From a checkpoint of a small image embedding model.
Model: 2.87M parameters, 64-pixel images, arch swin, widths [64, 128, 256].
Training: soap at rate 0.0015, 21100 steps, batches of 512, held-out accuracy 100%.
Data: trained on microscope photos of single blood and bone marrow cells, 55.6 epochs.
Rows from block 5 of a small image embedding model, named by matrix and row number. Rows with one number belong to one neuron. Each number is 128 + 24 x the weight over its row's rms, rounded and kept within 0 to 255. All counts start at 0. Numbers have three digits each.
After each neuron's rows are labels from the 100 images, of 14848, where the neuron reaches its highest value: "top examples" is what is common among them. Only what is clearly more common there than usual is listed. The data: microscope photos of single blood and bone marrow cells.
# fc1: MLP up (model.blocks.5.mlp.fc1.weight, 512x128), inputs 0-127
# fc2: MLP down (model.blocks.5.mlp.fc2.weight, 128x512, transposed), outputs 0-127

fc1.303:124146120103118171145137087131122100157135131152158156122167067119095142089140113114120127094130121104127129104140134101092119144126150114126165120134134123151146139129140099148195137112110082174125136103142124128155158174120094134109138117149107163145103098142113139134113142095146152112125131127179125135148169140101118120113138133163094140104163150123080114153117126154189099193120
fc2.303:128141123086113121116075152135128122138171078147135101161133137137114152136142163155122114157125150151104138093075092150117087145151141120131157132100150088120133142135146109104110158112168089149125140114110112161143147127126136167143181129113161158128117073177107105169144140155132123120155121084126146111117147151076095133102135110114139157121125116128164083099092135135124130132093
top examples: cell type: lymphocyte; cell type: artefact

fc1.138:133133113163148156114120098170143187096101146154177138108116089129189104163117123069117167117125133131094133154138139118168162135081129131113106134144162179139119138088153175144151178122145111110120135126111104117111112114133104115168116165147176145100120108107155102126122108103090122141141118129117174140100112130143113139095144094128153115134134128110130154103147146138142131112117
fc2.138:127117114085104098090089113131130081144155123175122131150133124133154153117143110083139137155109154131157100130141091098162098093116087104142107126121127144128130125140134096147103087111141175125153132124167111153087161140134148133098124083121128108124144099127127179175109158152136120142130178113143082118116143114156128129146113101125098137140180144143135110103074105140124079151120
top examples: cell type: segmented neutrophil

fc1.510:142097155107136088071097118131099105120165154137168118101100115111117076145101109129143148087138145106124148106115140155111132143123146155119154094126187174106137142135116113120143153143150106105144115142140117106112107134115144097114131173124079125096148119121101115127130138110128140133161102133151157179113106166084104122118167142120093121065153134099126096090143094158133103117126
fc2.510:084167100126159081152151129118166117142107126123128094121128107147097101129149175171137137147153104075164123121065122148143109114122125124117173100115071132118110131137123128073150179171141136139152126117142086130154136109110122099162120120135138150116131107132117116160171087113136166153131167104141130137169133124136069127110102124116117092129131127145108134106156123127157125107116
top examples: cell type: lymphocyte

fc1.272:108156116137143122142106154187109159133193140115120131125091097157095122143123141124124103153129146119116140142125100128142137146125118189103165165127111117125126087114106166115121126131109161173131109134112105137133164133106083126131111119123140121120136130112179074177110125104128112159129094106137092120157122145151146110110137133178082111179099123177119123129090151162100140102145
fc2.272:127161111131177147122167125133110087139128097124141097159117105158119112164187171089087147122121096157128159124139118109149113121097143113134192140089118111137149103180132161144138126149142141141137148141129104078090128110102122165098148110108116138146116104110154139123101158097131157119143120169102124174137126135102106125113160118131104116117122145138155119105153098137184105157100
top examples: cell type: blast

fc1.450:103113089154155144131132114134113109110119115138110147129160124113115156093099133148112134145098130123117124123128155171118107130150126116169098111099081099113164124099113167135092132133130152153087141145134136156134153127105121133197132096099086149125132102115174121140110087114149071147148109114089155149141125086113085145076115135142125110134168157134155111104138103126069131137169
fc2.450:107119150115099071148141152155141122117141150143121118117136126147122095139121119086159122155162150117146085115139074098130145124140110126089109131101173123159094147134148122131128099147074128137122204098112184159129109160102107093097132161138101114104129116124085096133143124092111116080136105109112154155115150137117131159144133185113135143125129143099114147105136150122110143100100
top examples: cell type: artefact

fc1.23:142140120165182157175146146183137129088170088127113144096124120081083106109130135143142117135122115156110152143141139105114080122113092168123139176112184118124113104146139156121100193126129148146116131142128140124126144171128140139134113176120117120130096142166126086121085159128143114141162102160112159143138118141175121101155116123143126146137107146133107096121112135119106116098106
fc2.23:132141113107099110121100111113129132123058135155099143133115114126140124095135166100128099096105136112153107091118102185193139130124145088141117128126166140099102102164130086128107166119193122124125101138139132120137104143117146124136156080175131131166169135154106125114122144107115104128121114108108135143130105145124109129120165114113171151108120106135138064159104104137119109170149
top examples: cell type: artefact

fc1.86:095124127150122140149127107111120108133157134092146108102140112106167123119085114127115138122118117140088112145205131096193134100101178136109134156060129113130103120105141094108149140135114143100124146143107113137112109174147103140116151120102166165105102162104142138100137144105146155114114129110104153137140170138122138138171146119137120089144152116112107125146108135164189166135155
fc2.86:156098111150159129108118146127101153155120135148164124157140062154125146105177122108108187124111078138145178171148124112126125171138136132143113142100125125167117102173129133130134145116126095126113104122123153121135111134113144125163133162123137127151115145131149111126087134133153141171115097050157142119114161118139111117092103107133119176130097110149106131123131152117100148067148
top examples: cell type: segmented neutrophil

fc1.236:134131128094079141124099129130159093119168110116191129139101095123147122134120129127124111162127116131146115146123141076128100131146134141125151121147121097152135144150101142101120145098137115117148147077127123115107139103132134156126159148165134136147096116113082168159126181116169159087123134134138154166171151137108136120120142146173156095118095152150095166137129171159133109060143
fc2.236:109133132092101108141096121121138112147118129146137137135142134152119165127124143147068123153110095134114124080124112116131105119147060105126105118128121130122143134157144070134106145158161163138125098174140124105122138178142145114133138135135149152135123132119094109129093110167132149134118136157106188097160157190117104079121134093147169151114143123079119102121178125118169146110113
top examples: cell type: artefact

fc1.90:117101144128075125156102068151140087124098139104127118176097111112160167160147117123107175103115113132129126092111116129154122145153122089162103094130113159136152114186114122105183126101151118149108157118136142132127127166135150106145148104156111163091107098165103137116124146143124142158169161109110126128117121152119137159147115107073125139135161126152122100152151090139139129149153
fc2.90:121130130131113133136096166093150125143145134146125164119140103121080108117106127146137121169153155140114184171110111102116161115138147154156148107149074132106147139144110121114138119118095123097089100110175121110146132115129133135130113104041153141157124089133154150099123138161113114174115143127124200130109127118139155080151135135130098114148129126118109079143137138123155121093093
top examples: cell type: lymphocyte

fc1.295:104134139105142147131134143100155133151077182101128156097144083115125107136147145168140119143080153092094118070115115062140131127141145105114117147125092112149100131128116153077124138142094117117150132166113109151127138113120115119105142121119151143131122126141125109127152136108064156111145159102122135133149126162080129126129113093117118167128136102105153142093145054162158114132114
fc2.295:127128118126140185163125143136132121119172130161176081138154132159098155140097131104166171121147126150125146144113069149124113110145147161191107098111091173155116148118098151112139065125118142085123108103130147084108141081114161141122129105115120122140140096123133144092110132134138148095113117129155145156137114126110120116131145097089138070129121135114107123146141159105134118155118
top examples: cell type: lymphocyte

fc1.202:138136135126150091139110073113122127129141133141104130125166149084124109127139115145156098127106100128138141071120104146114125153118113109141121088142098162119127087127109183101144139170089128124113180091146140133139132092140118077095105137155134151112140138126117154095133130091094162144088173100131128172098113191143121143100111130121107116102128139099139128146166144153115080114106
fc2.202:120146095121153141126151131138132112127146151120175124131136159128134103148124153140159094131109136134156109098114092137147111098122135108133114074083131128169106107156110110088157187125125143111133138131104107088142125153161133103149137120088112133153116160152109098091131143134102162114104116130112114093164175086105058118128119142119126104182099086094148137168143135153159121132151
top examples: cell type: lymphocyte

fc1.335:085125133112142128116115129155151169150138138113161150118091121104098169147092146144133077146111118200169117133131106139132105126142132127157153124163160119124134132100103097075130102119138077130123113130145092183116065110099132138155127111143138164161129112111116167135131120126086145138109137111128127109075127131121108146138110121132154115168079107113149114128108090096111115163133
fc2.335:152098118104116124095095160057127138104124104144108118157142169096141135142144142135154189137126111125082148147138176089107154161151129132135093117141115138131126149150134119142100134116148147113121121141141091140161108125097147107139141155123122098114082115119130101134149108121137166141120130138073118148160128090117185126130135143118129083094111126184155129097148134181158161141140
top examples: smear: peripheral blood; cell type: segmented neutrophil

fc1.126:056121133152146142137132116150116151119134135112111107127125098119106185108175120132184116117161117171167137148062125093135123090114105100132138120160117130128091111123135121075102170098137128162130174141181138126120128138110172154144119110131112131132163138141113123117121133139147155153096162133127086124145134107120095123137095152099125118129122120117126122119112182100081110088138
fc2.126:151115140138091144130114124090137123126107098097114172175087156118115136129126093170144117133102108152131131134124156101129108138139126116105090158148134079134142136153116114138125121133088114163102105073137111153135067110144120141131142114061090088144128096122142099139118136149131103129100103167095125131093092121130121169118116179118125109179137088127113159118167139144166136131120
top examples: smear: peripheral blood; cell type: segmented neutrophil; cell type: myeloblast

fc1.314:099128095144141096166140135155110113140148143105130112151163115145119129131110146143162133113119103107149136126124107099123145146165117111191142108159137122122137090137127140127118192151149123136120152123141093107141106134138146147174082075121147154209108127165122160170155144144158121104138141116101154182110094147138101144163117126147142155129125139121136104137157108163094120080130
fc2.314:105153135121089179088093126136100139140122131129167115124109121117141102120163118113092128115138114167166091155117119144112092133117139142123147148092164110166157135167137121145133157134135146132149154086161151124095115107151081122162129095132133087102093103109074127143176157131128121149076109113093128129152133124122079111128105091152068112109140134122113122094157121129111146150116
top examples: cell type: lymphocyte

fc1.493:180117127080119146134141077176097141105156147130123151180129104148106099142144078181110139137174122113092133140087163124142174137173124139146154165127093114140109096147105120086164148110116117141134144134097169137163156162131116120135106102113148120094131147148124167140119107113139103095167147130106150118142089132125122118094129111145134133106119133113138162129112161160138136106114
fc2.493:129126108134108095104104115143142190089140097121121128112177135113133132150127135092122087111141160117151138145162157104120112112088172127082121115120162135117153145132107109158100101136094117171140145170125130093127141124135113152127136130134128100101108152111108120160106141105100120135120139134121154108100124151146083119093132143123222122098138090109186097154144136136108092120111
top examples: smear: peripheral blood

fc1.131:139152119124143161154103101135131171183180132102105130135120118091161140131143086072138140109126126086134110113152077134119085132148094106104155141120149118103107099143159119126167124117148109109132167113154139149164124129080123139114139130105142151110123120111118102120101129134134141136149072171098163136116109126114109176143130169085122097119156094176119112087114130158111123133117
fc2.131:094135109114128172160117136156155151151122118123109116101171108117153174100114092122153153124137111161155130139126138109117151121108124122113122125146144141108139086112139081142136064085129112141129146154157111149146179177124168128130117132131133119127144150134111145127112128120137084108112100146165098066105095165087124121109126130114199141181122086121103121103122127107144155119118
top examples: cell type: lymphocyte