config = dict(
    num_classes=2,
    qk_norm=False,
    inner_norm=False,
)
Rows from block 2, named by matrix and row number. Rows with one number belong to one neuron. Each number is 128 + 32 x the weight over its row's rms, rounded and kept within 0 to 255. All counts start at 0. Numbers have three digits each. After the name is the row's rms in percent of the matrix's.
# fc1: MLP up (model.blocks.2.mlp.fc1.weight, 512x128), inputs 0-63
# fc2: MLP down (model.blocks.2.mlp.fc2.weight, 128x512, transposed), outputs 0-63
fc1.366 080:134196139108179125137128128140125152128111125108174105158153106117148104118145160058149123087198117125103072156166213162139121098082064166117151134100189113104090124125151173175103106097126148
fc1.367 157:175107108082096088074122107108153133086146130079123161164182125165146123116138132118170115129082131132086108173142157136115134129104104066091134104135159127222146128112126093132113112121068124
fc1.368 086:131092116093136106162117101056148161097128107126197136151134111116060145152148144162146120144102150169152129125145144139173131140137119086128145164224135076086065152129184094120088138112086177
fc1.369 072:105080097139177092121112101141129146167131149116116112088077094105128118058119112155177056107106072131183048067169117193119117138154110132134118116112182107171166187138077130179148146079160162
fc1.370 077:099118131134126110150108145090124131109147095089136144160144172163104058048152147103093152107123089141174108111121137164128105203106150161111115131159089100143181116089178087145180148182141173
fc1.371 087:122144095108125157123148131106125057083086163097151061128121143198154070142066122164139145168134056131115149087117124122112098144143182118125114048139198157136111203081095171100166086114107135
fc1.372 092:115163055061135124152118068146142108119156147141165139169143154139128132084169118133117110168091137124135142119196119103189080144068139116133145109081166070073145124102162143113119123150088187
fc1.373 085:032167116122116134192138124117130135139069129095162152117148136142128089144067113094136093176152105098079099083124155163134127096165164104111140135141154111133143133167122124176063096074105142
fc1.374 082:122155148110165031090104131169143114115166171130053093091098192135147119138146099103080082117162105155105157110131114124118180084103136128158168084152134143194176092118122121157175056093145156
fc1.375 088:094145105107151135081135117176140123151071128135136165164138132115116128116118158137191112154112103150168138150105131188094133142158108103145130186158125137082117125121130109151107095185131124
fc1.376 104:117110171133097137149095144078099153144163160196171025083112164137151135125114129128105129145116138186191184108145113117131152079147131120137160175121155093135142102208184157146193138110127073
fc1.377 144:123107172102163162134142120135111154114130135156101117179106187118133084106082111094139160095083140094147140144126083098116123093164149129122116101124075111121140081156110189194119153136125046
fc1.378 080:134119128087121187122101136183121180116132140128112140124158120094107135165163062161145141140170080135098096110096162122093151096162104143157137099111162162152135106139123116098141111121171089
fc1.379 102:094086090131137102155109116161135073200122090117160151161126150161132088164121187088114165140168113062159097141122128111105178162148155121182177119115170079128140096101141117126106141142140121
fc1.380 098:143168152136117141161147164176146135094138092146120079113140184187123123111134098187131117074159121208090142138100172212148105198149158076132141139155150136130106092160103130161070124110150127
fc1.381 089:099123100089095095118066153122171105048125152106135145138161100181068155125099139108155158129096121121090105138137143109097134137157149101182158096131118078146131160126134125146110084147117111
fc1.382 088:162135111153144110080144091162106149116109138162102105146122063139160128091118125156126126118172203141126104126137115144172133091150156120160125103094119159140148070140087127142122155108168163
fc1.383 072:129143135157100129094055116144141129049095189131118127157105088136162131158133108100072081122152143116101124164050089166133128109149138142179136102113110123120072111099118248126072116134096120
fc1.384 114:135184083076136126092081087153120114164146143121091157114165122103106057123104102163165115159112084171195172163180168128129118108111043084112103113126142156154142169159112124131138123109165184
fc1.385 073:053087042106109149159109115117149159147144203148158189119128135092178156208145092110187177114105099128108154105118149125148132087089098078136128086126118119187149124103151139119150113151134124
fc1.386 094:151115118140105143121097105122152071168076179115118117115133129151194168175119139102095117081117130176121090120127180118126130149064109132094080127145083115202167177142169161090089147120152135
fc1.387 108:146110164080145152111095159157097162105092133154110127190182131171127171123156088102137133104073138084114133099068141105174089150125082131170073131128131076080149141172107183121119086177139159
fc1.388 101:102128111150096123116076109072091119212073110160107178140108064070164182106103093088176167122228089086071168113104150116209119169143151090169144112110127107073179104067125112109098117153084133
fc1.389 089:100107148081128140138076154099120173160078141104140136120176116076082135141164123183141119170146152121126112112151148138090117170043152136098111134127184128130173167145100068090154148123085152
fc1.390 092:128113118114105104178184119130122116131075146096153106098108142124123098161096102110142041101152093140138127129181120117136152122094161151096199083166085142149136131096130153151100088219161112
fc1.391 102:146114113139096111123164111108146115114073059132127063099133051129084105089161145182172184147100150114095156148124133145122090063144116161154151104107084104184158149154101046136147189134061091
fc1.392 090:180092078092159126136100160164073097168082170124194123134167186126107176101145140110094082146196218137126122084178142142141150123169131117167130125148167166110117094154095106131162032109095116
fc1.393 100:066114161116105083103087111142169177133153159113111179097141092171121100095094072112181131138098102102135163094114122097072124074150111176078170096112149143176101134133116117123126177121114126
fc1.394 095:133080167146124150150047120122125171101110166066133184168140144100136121098088119119090112152106148085109153160127140146138122139175102114109074156132126192097065123117134157182141119150120134
fc1.395 081:189079111160130104098104177092138108125128160115091128108168138141120101120129152165139103105082129130115117158068121107133145180181087110117076197197069113125159150197137170113102116138146148
fc1.396 079:142184091121106138185153083127140132159085109158138075142170183148150102105150086123111169112111169169150088132142093080130105121067124134159173091124120101099189098204107134106127167140148094
fc1.397 150:093126107104133127116139098043133151067140132132115177105133157124171139084095162095110077115132065120075150165135089093122175182130162101126156113130110159164214085089128079140154106165096184
fc1.398 085:094099136152120132122128164094131164166113120089141122109078135060097161124153131179106102164126113101120113208085162098116093116099127216135164064111145118132103115091095108106101128159106143
fc1.399 086:107164111149128088069118117156115179104142107116159164155142105166128140154113156145132137101159119120124088164140125087089069156089106157159147129122139196162108073143146146064101099144150136
fc1.400 085:121123107143136142130120121136112143068135140232196043184145151126091085106149139080116130097137153157167111129105135156133134141107093136122052132118106178141089166144144099136101166098149128
fc1.401 098:110141132097114106177142166148131089107152179124130163092101106091127144179141166091085096137130129102119111140212132123145113125119110119087125127134089070102076168162128154093157095111142143
fc1.402 084:203194136125118146124126069159099188099161174112164186117101125134120099175164136123077160062112105135122152103079130189174066148155126159155147131195146161183110155137104130108142130092141113
fc1.403 082:102175152097123161157067089121125096157139143183155143156117087078129137105119085133108116096151076120122154133124166126054126129162115155159145069128126127098143164038144122130088157139097125
fc1.404 096:098118132179167143139175128115075120140091123136096120109077119092165118171145144101090156125141124099108079157144126081151164120149121104180154158110124157102087158071125172082169113149102107
fc1.405 091:105134161049138222101067139130094116105114133094134122106119142065082121198125122114051161126128112062165116118120144094170113103126171158145140103130114093115092083110110118137161080172128189
fc1.406 114:144122149170068086131152098148143134157118075156146117084152153099134083114095131148082126134123113086150146092158136152069164084070181088097113077120126137134149106134109153160102103120088142
fc1.407 090:125100143088120161151062077132165128168134165125168140126119183212062125142131148115203119159081102094144159142153125148101128149134056114122045160117107128124099133138117157135113097168140120
fc1.408 085:115084153143123142146153119164127152116121134081111160056100115104119141119129095161146143089104060128111113165118105149142194149131077086167153088070092157082107125096124110176117159089095103
fc1.409 095:073124132123139165113077099142126152124088078121146101149099116133112170142115073092168107224104105147105147146106131165148142067097138095160130112191133091095110101159162118164134136121140175
fc1.410 086:100092088095193152135107110115183142151117178096145079141119146142161159145128136117118116119141115135126101151117109197049116181133166135133172136137155090160067070142096172077129197180098114
fc1.411 117:090074096094152182158104124133158141107204147144134119107149123092133088087129135149107056200134129090192120196183147132151119103122136072128137161106075085169125139092084153136171096117146112
fc1.412 086:152070155197148105168103136108137053118134130080122064137176107119102112126095174085150164093102076147102136078142140158104068072173164141151124175154144155191121110107078150183107100139158107
fc2.366 073:102146112160136127135123176098161182081108098095110098133178167123093165156104197097146071212176148131133112141141086090103113137194151106168155113074129121124148092059123120115162142138110154
fc2.367 146:153116168109136114207150177109116166090144152111098130178080149105080077147130123170159146126180083099129158124120147152137137106146123142159191119190145181139123081119147192102113130088073063
fc2.368 084:097132097163168074072170112145111144103129135114084121115105165091100152108107134131159194114076109092159141094071061114105162076140148126196120169127146104080081100061106166098084119082118163
fc2.369 068:103072076120187094167147154082150134130141096114150162131081134110126083169115143171132147128092190154119132127130132112117072138072119102168143035152123185191172114115168115117113121064106115
fc2.370 086:153108127084130074117113139126069078090167108030130127146128098123112149074111139191158193135160101099126143120177122129108108120164146100127190154141113105136123162121146132051124095132197176
fc2.371 091:113117108074145156111127059126121128081157093125115143153068142095165177094133130100155088142140202154159104126139111098120145112147151049152121085154088126107100103099140113128126143126126095
fc2.372 073:134156110134106106131097147144082110074166179157133108133164063165089142144092164184121091171114127137108109187151100110150128156163114096212181064135120126125159116143110166115132100178187116
fc2.373 077:176131131097129078145169135048131159108126108124182141132057175165130061113120151144105106147141149141130168165130119123086149118158085162153058096149117156139104144097155119119126077121133163
fc2.374 084:132149123158112118124105091189099204084104151121135167138113131123107125097094171058143136146195128194161103127146131139107046132062148168187076082126164193154142138109146135112139135130155121
fc2.375 090:121146096156129131113152136118108092118109140138151136204094170040181108142137157183074148147084082138153094076119162125090168121124098162116090116079144154113114078126125092151123078133216138
fc2.376 101:175111125094125116136178153107133107058139156060150166149110115139116171143153121080125151144130151158120163170102118110115098162137047086124097093100150126165077146152103130128072124060177114
fc2.377 147:102102104108119054113172139079168111091190116119126139104142117131147187105144149218147118101099093104149093144090115157097091134168093119110159091161144115077131131091122140096160137150122078
fc2.378 085:092125056135126148134101146134121057119116109122065109113116101132174106127105121172146115195087170162184089125158118095189171149123108091137157132140154133086113187153125066069167164143146167
fc2.379 091:141142143152121138191110121087144145148192143163062113118181165125100157141166155146080109184143092149177051121185132141130124158076133109129154129148137143131167109077112160178141152150157160
fc2.380 097:120134121139137122163079083176089091162091193139158121113160090084146098084121145117112104133090179131151150094099121146046186113137135060135085104175096130104149157117134106151123194105174112
fc2.381 083:137150147057121124155155119117109153096115146134121064080103152101156070174059141184068172117132126093096095106099135117127170150134123143095092144117137163104154050173111097127129116129106090
fc2.382 094:126181105100096172158180140083153110103132167098114168161099089111165059119138103132148171119122158076164089167125077128207154129145140121108063191115125185089077128037141136146161207120097094
fc2.383 074:100145154115105134121083198097141101109131073078167112133122095110150091126099100160140159067086172104193138145157105155091151229163116117115124135159164138150120131148180085145149142168117124
fc2.384 105:142149102107133092158103136143093092135131090125122168138120159159125166151131161114078110146110173128125128083125202174098071175110133145124100168144076080078127147123133085117069127104139087
fc2.385 079:167148180152159121128128120088147166055080181125194086135167139170193140099088163190180118190142165106070094157168166148112108170129106108131134102096135128125125193105142129087113191173145106
fc2.386 094:094066122158120128121168132139140155159190146075143087164116137092147082094122136134200155163159093142122187117078136113136135085144070148128114159194173087209125212135118114113144141106127130
fc2.387 133:143082162137143081093117089125155094149170133134158159122103124143075108132124132126109137030151102069176110160123052194079133147087140139125162185134121126140100067109124106090112083105112176
fc2.388 101:168153134190139106079134126134146141113078120067147161149143154178117141074105133150129099138147135099159152152126032128092121057149165190085129147156131107137145093133119114132128087192091169
fc2.389 092:131059129161088127113109083095107117122141109114153151179129080151103080042124128175194100110096135137130132147161178123160092176098072122129130138108084167079116125139138131150136134166100099
fc2.390 091:162127124170081150083156076107127135144144134094040117137145174113110101174153159182181155164115127149090094116166109095157166147172110146113092145110069118143140089073116138116097106110108168
fc2.391 096:154126143143107154130143136109049125153060107140158171212089149084116116145069104079102069161176142129156103172134111126148142136123101166102160158097209154122113076139141124132123207186153138
fc2.392 104:136125145185122132124068110060131113154152115054099116170133132141177149161088120187127123138164150096089129182159074161118151123125159120122131190115170168095110198087188132122089167127205148
fc2.393 099:125191129063111090167119148156116099110180096120105116062095154126084126147104070141169061108145122190103139129113164136125068090131146042096129119173075147155118130150093133101110109096112094
fc2.394 091:166190109154091158119083131190168167167218146089108134059096108136114136106094162239139115162112157128124156113087127144143143134158121195141200156160129162154134118150136111109118141075119077
fc2.395 094:127168142106137117138102122168125059073152115130142120076127131170092137139140133096130143130160139172097112127112069083084118182134150213119137063142125118148110114086123133109150132156080119
fc2.396 089:138085084160100113146108146088166159180143118085083098161181101121120130123158109121143147147154093122176102101145123086134102100115079174160095118085183126089090117088131148118114092138166174
fc2.397 137:122187142098146115185098167112148121155104101099136097154130099131104149120114135141163126120159047089110096128144111156094146130144119186112161100160099054167108095088152116134121168116086067
fc2.398 088:150105175142146142103086114095128143131056130130161119112138119075178141161133148227121159107116148128179126076154165162145121145129117172154124123190070139127073107133149119117155114099162174
fc2.399 086:070085085135187149155151077175082175129081092102098148073124113115120138141138126086126138156106150081169168070166106086064154120082101126094104150140100103102132150128154117180133105111139150
fc2.400 081:139135138128107122088132122129091130156139152146069179087097167166160149085102150155163147186176054137134096074158171103133170114141110110189156124164151101123151094166083177087146074192179140
fc2.401 120:124173126141105056093178148136089115098108123122131083119125130149103101138155146156093120150125092091131195121129087103171117134085160140140083128143074145037139136109143085124083155147161138
fc2.402 091:170109184143104155127156134107131130134131114128125048113171128103148143135126130150196121155049142126015159160141135146128074118209137174110143114071129109116096071135134152120190152154146104
fc2.403 075:186084151127132186101164085072116158101166153169144148160078102172144126104107135136209077146103117144099126113122156180166159154098130127141131126154112140130142120085143107176157150130106169
fc2.404 100:169110208124152083107125144121158133157111106160094102136173146075132098116067131092083171077102152052093144112132115125075141152135110125110143128179148113067108226116120115168128145164123137
fc2.405 084:114084118064099170110100063091130168119082106097117149165168104140146115131115119138174170150047146142176162222090136176145097106098135166090092107108132154156103124132136088119126057142124084
fc2.406 112:158165172105111171115163122116149115113120097120106111153124104120109184137143139141109090123142051105150181182140140148192141156113049125133157099098146139087144087067165118111145132083096139
fc2.407 081:141083117161152137137107140095064111146127145153166130192075129124115134133137193100098145113173115118140139057074102124150063131116124189106201122060183131157179127098080110132123114127107148
fc2.408 091:140178157162085125101162163104130145172178171138146131149102127085145136116180148104051150204141143072161174113130121199079065152135121137154111183156162091143148076168141165121207123111164180
fc2.409 098:165049150106078097133133163127115204150114112140121035121118154139132115129112152146146108113152146131150152130199141155121156128138166151093149082121184117096164182147135165071044155124172063
fc2.410 085:162151104125137088132134128145102145115162139064091130148115141148122097086140105157125113055140131148158173140128139138107098135166142130074156157102058153101148088117131112172092141190069133
fc2.411 106:106182138145101149164124094157107097122091144190067136098152129112152044133061213140122147160081178133114157094134203177153104132131153119133089089207102183166111135097089101116178160135162154
fc2.412 089:101208155125141191131115131083114177133107101151152112090150111142138081128128152151076150082093123159049117139114164099187136154162111115144101096114128107202104164116108173147148070095117119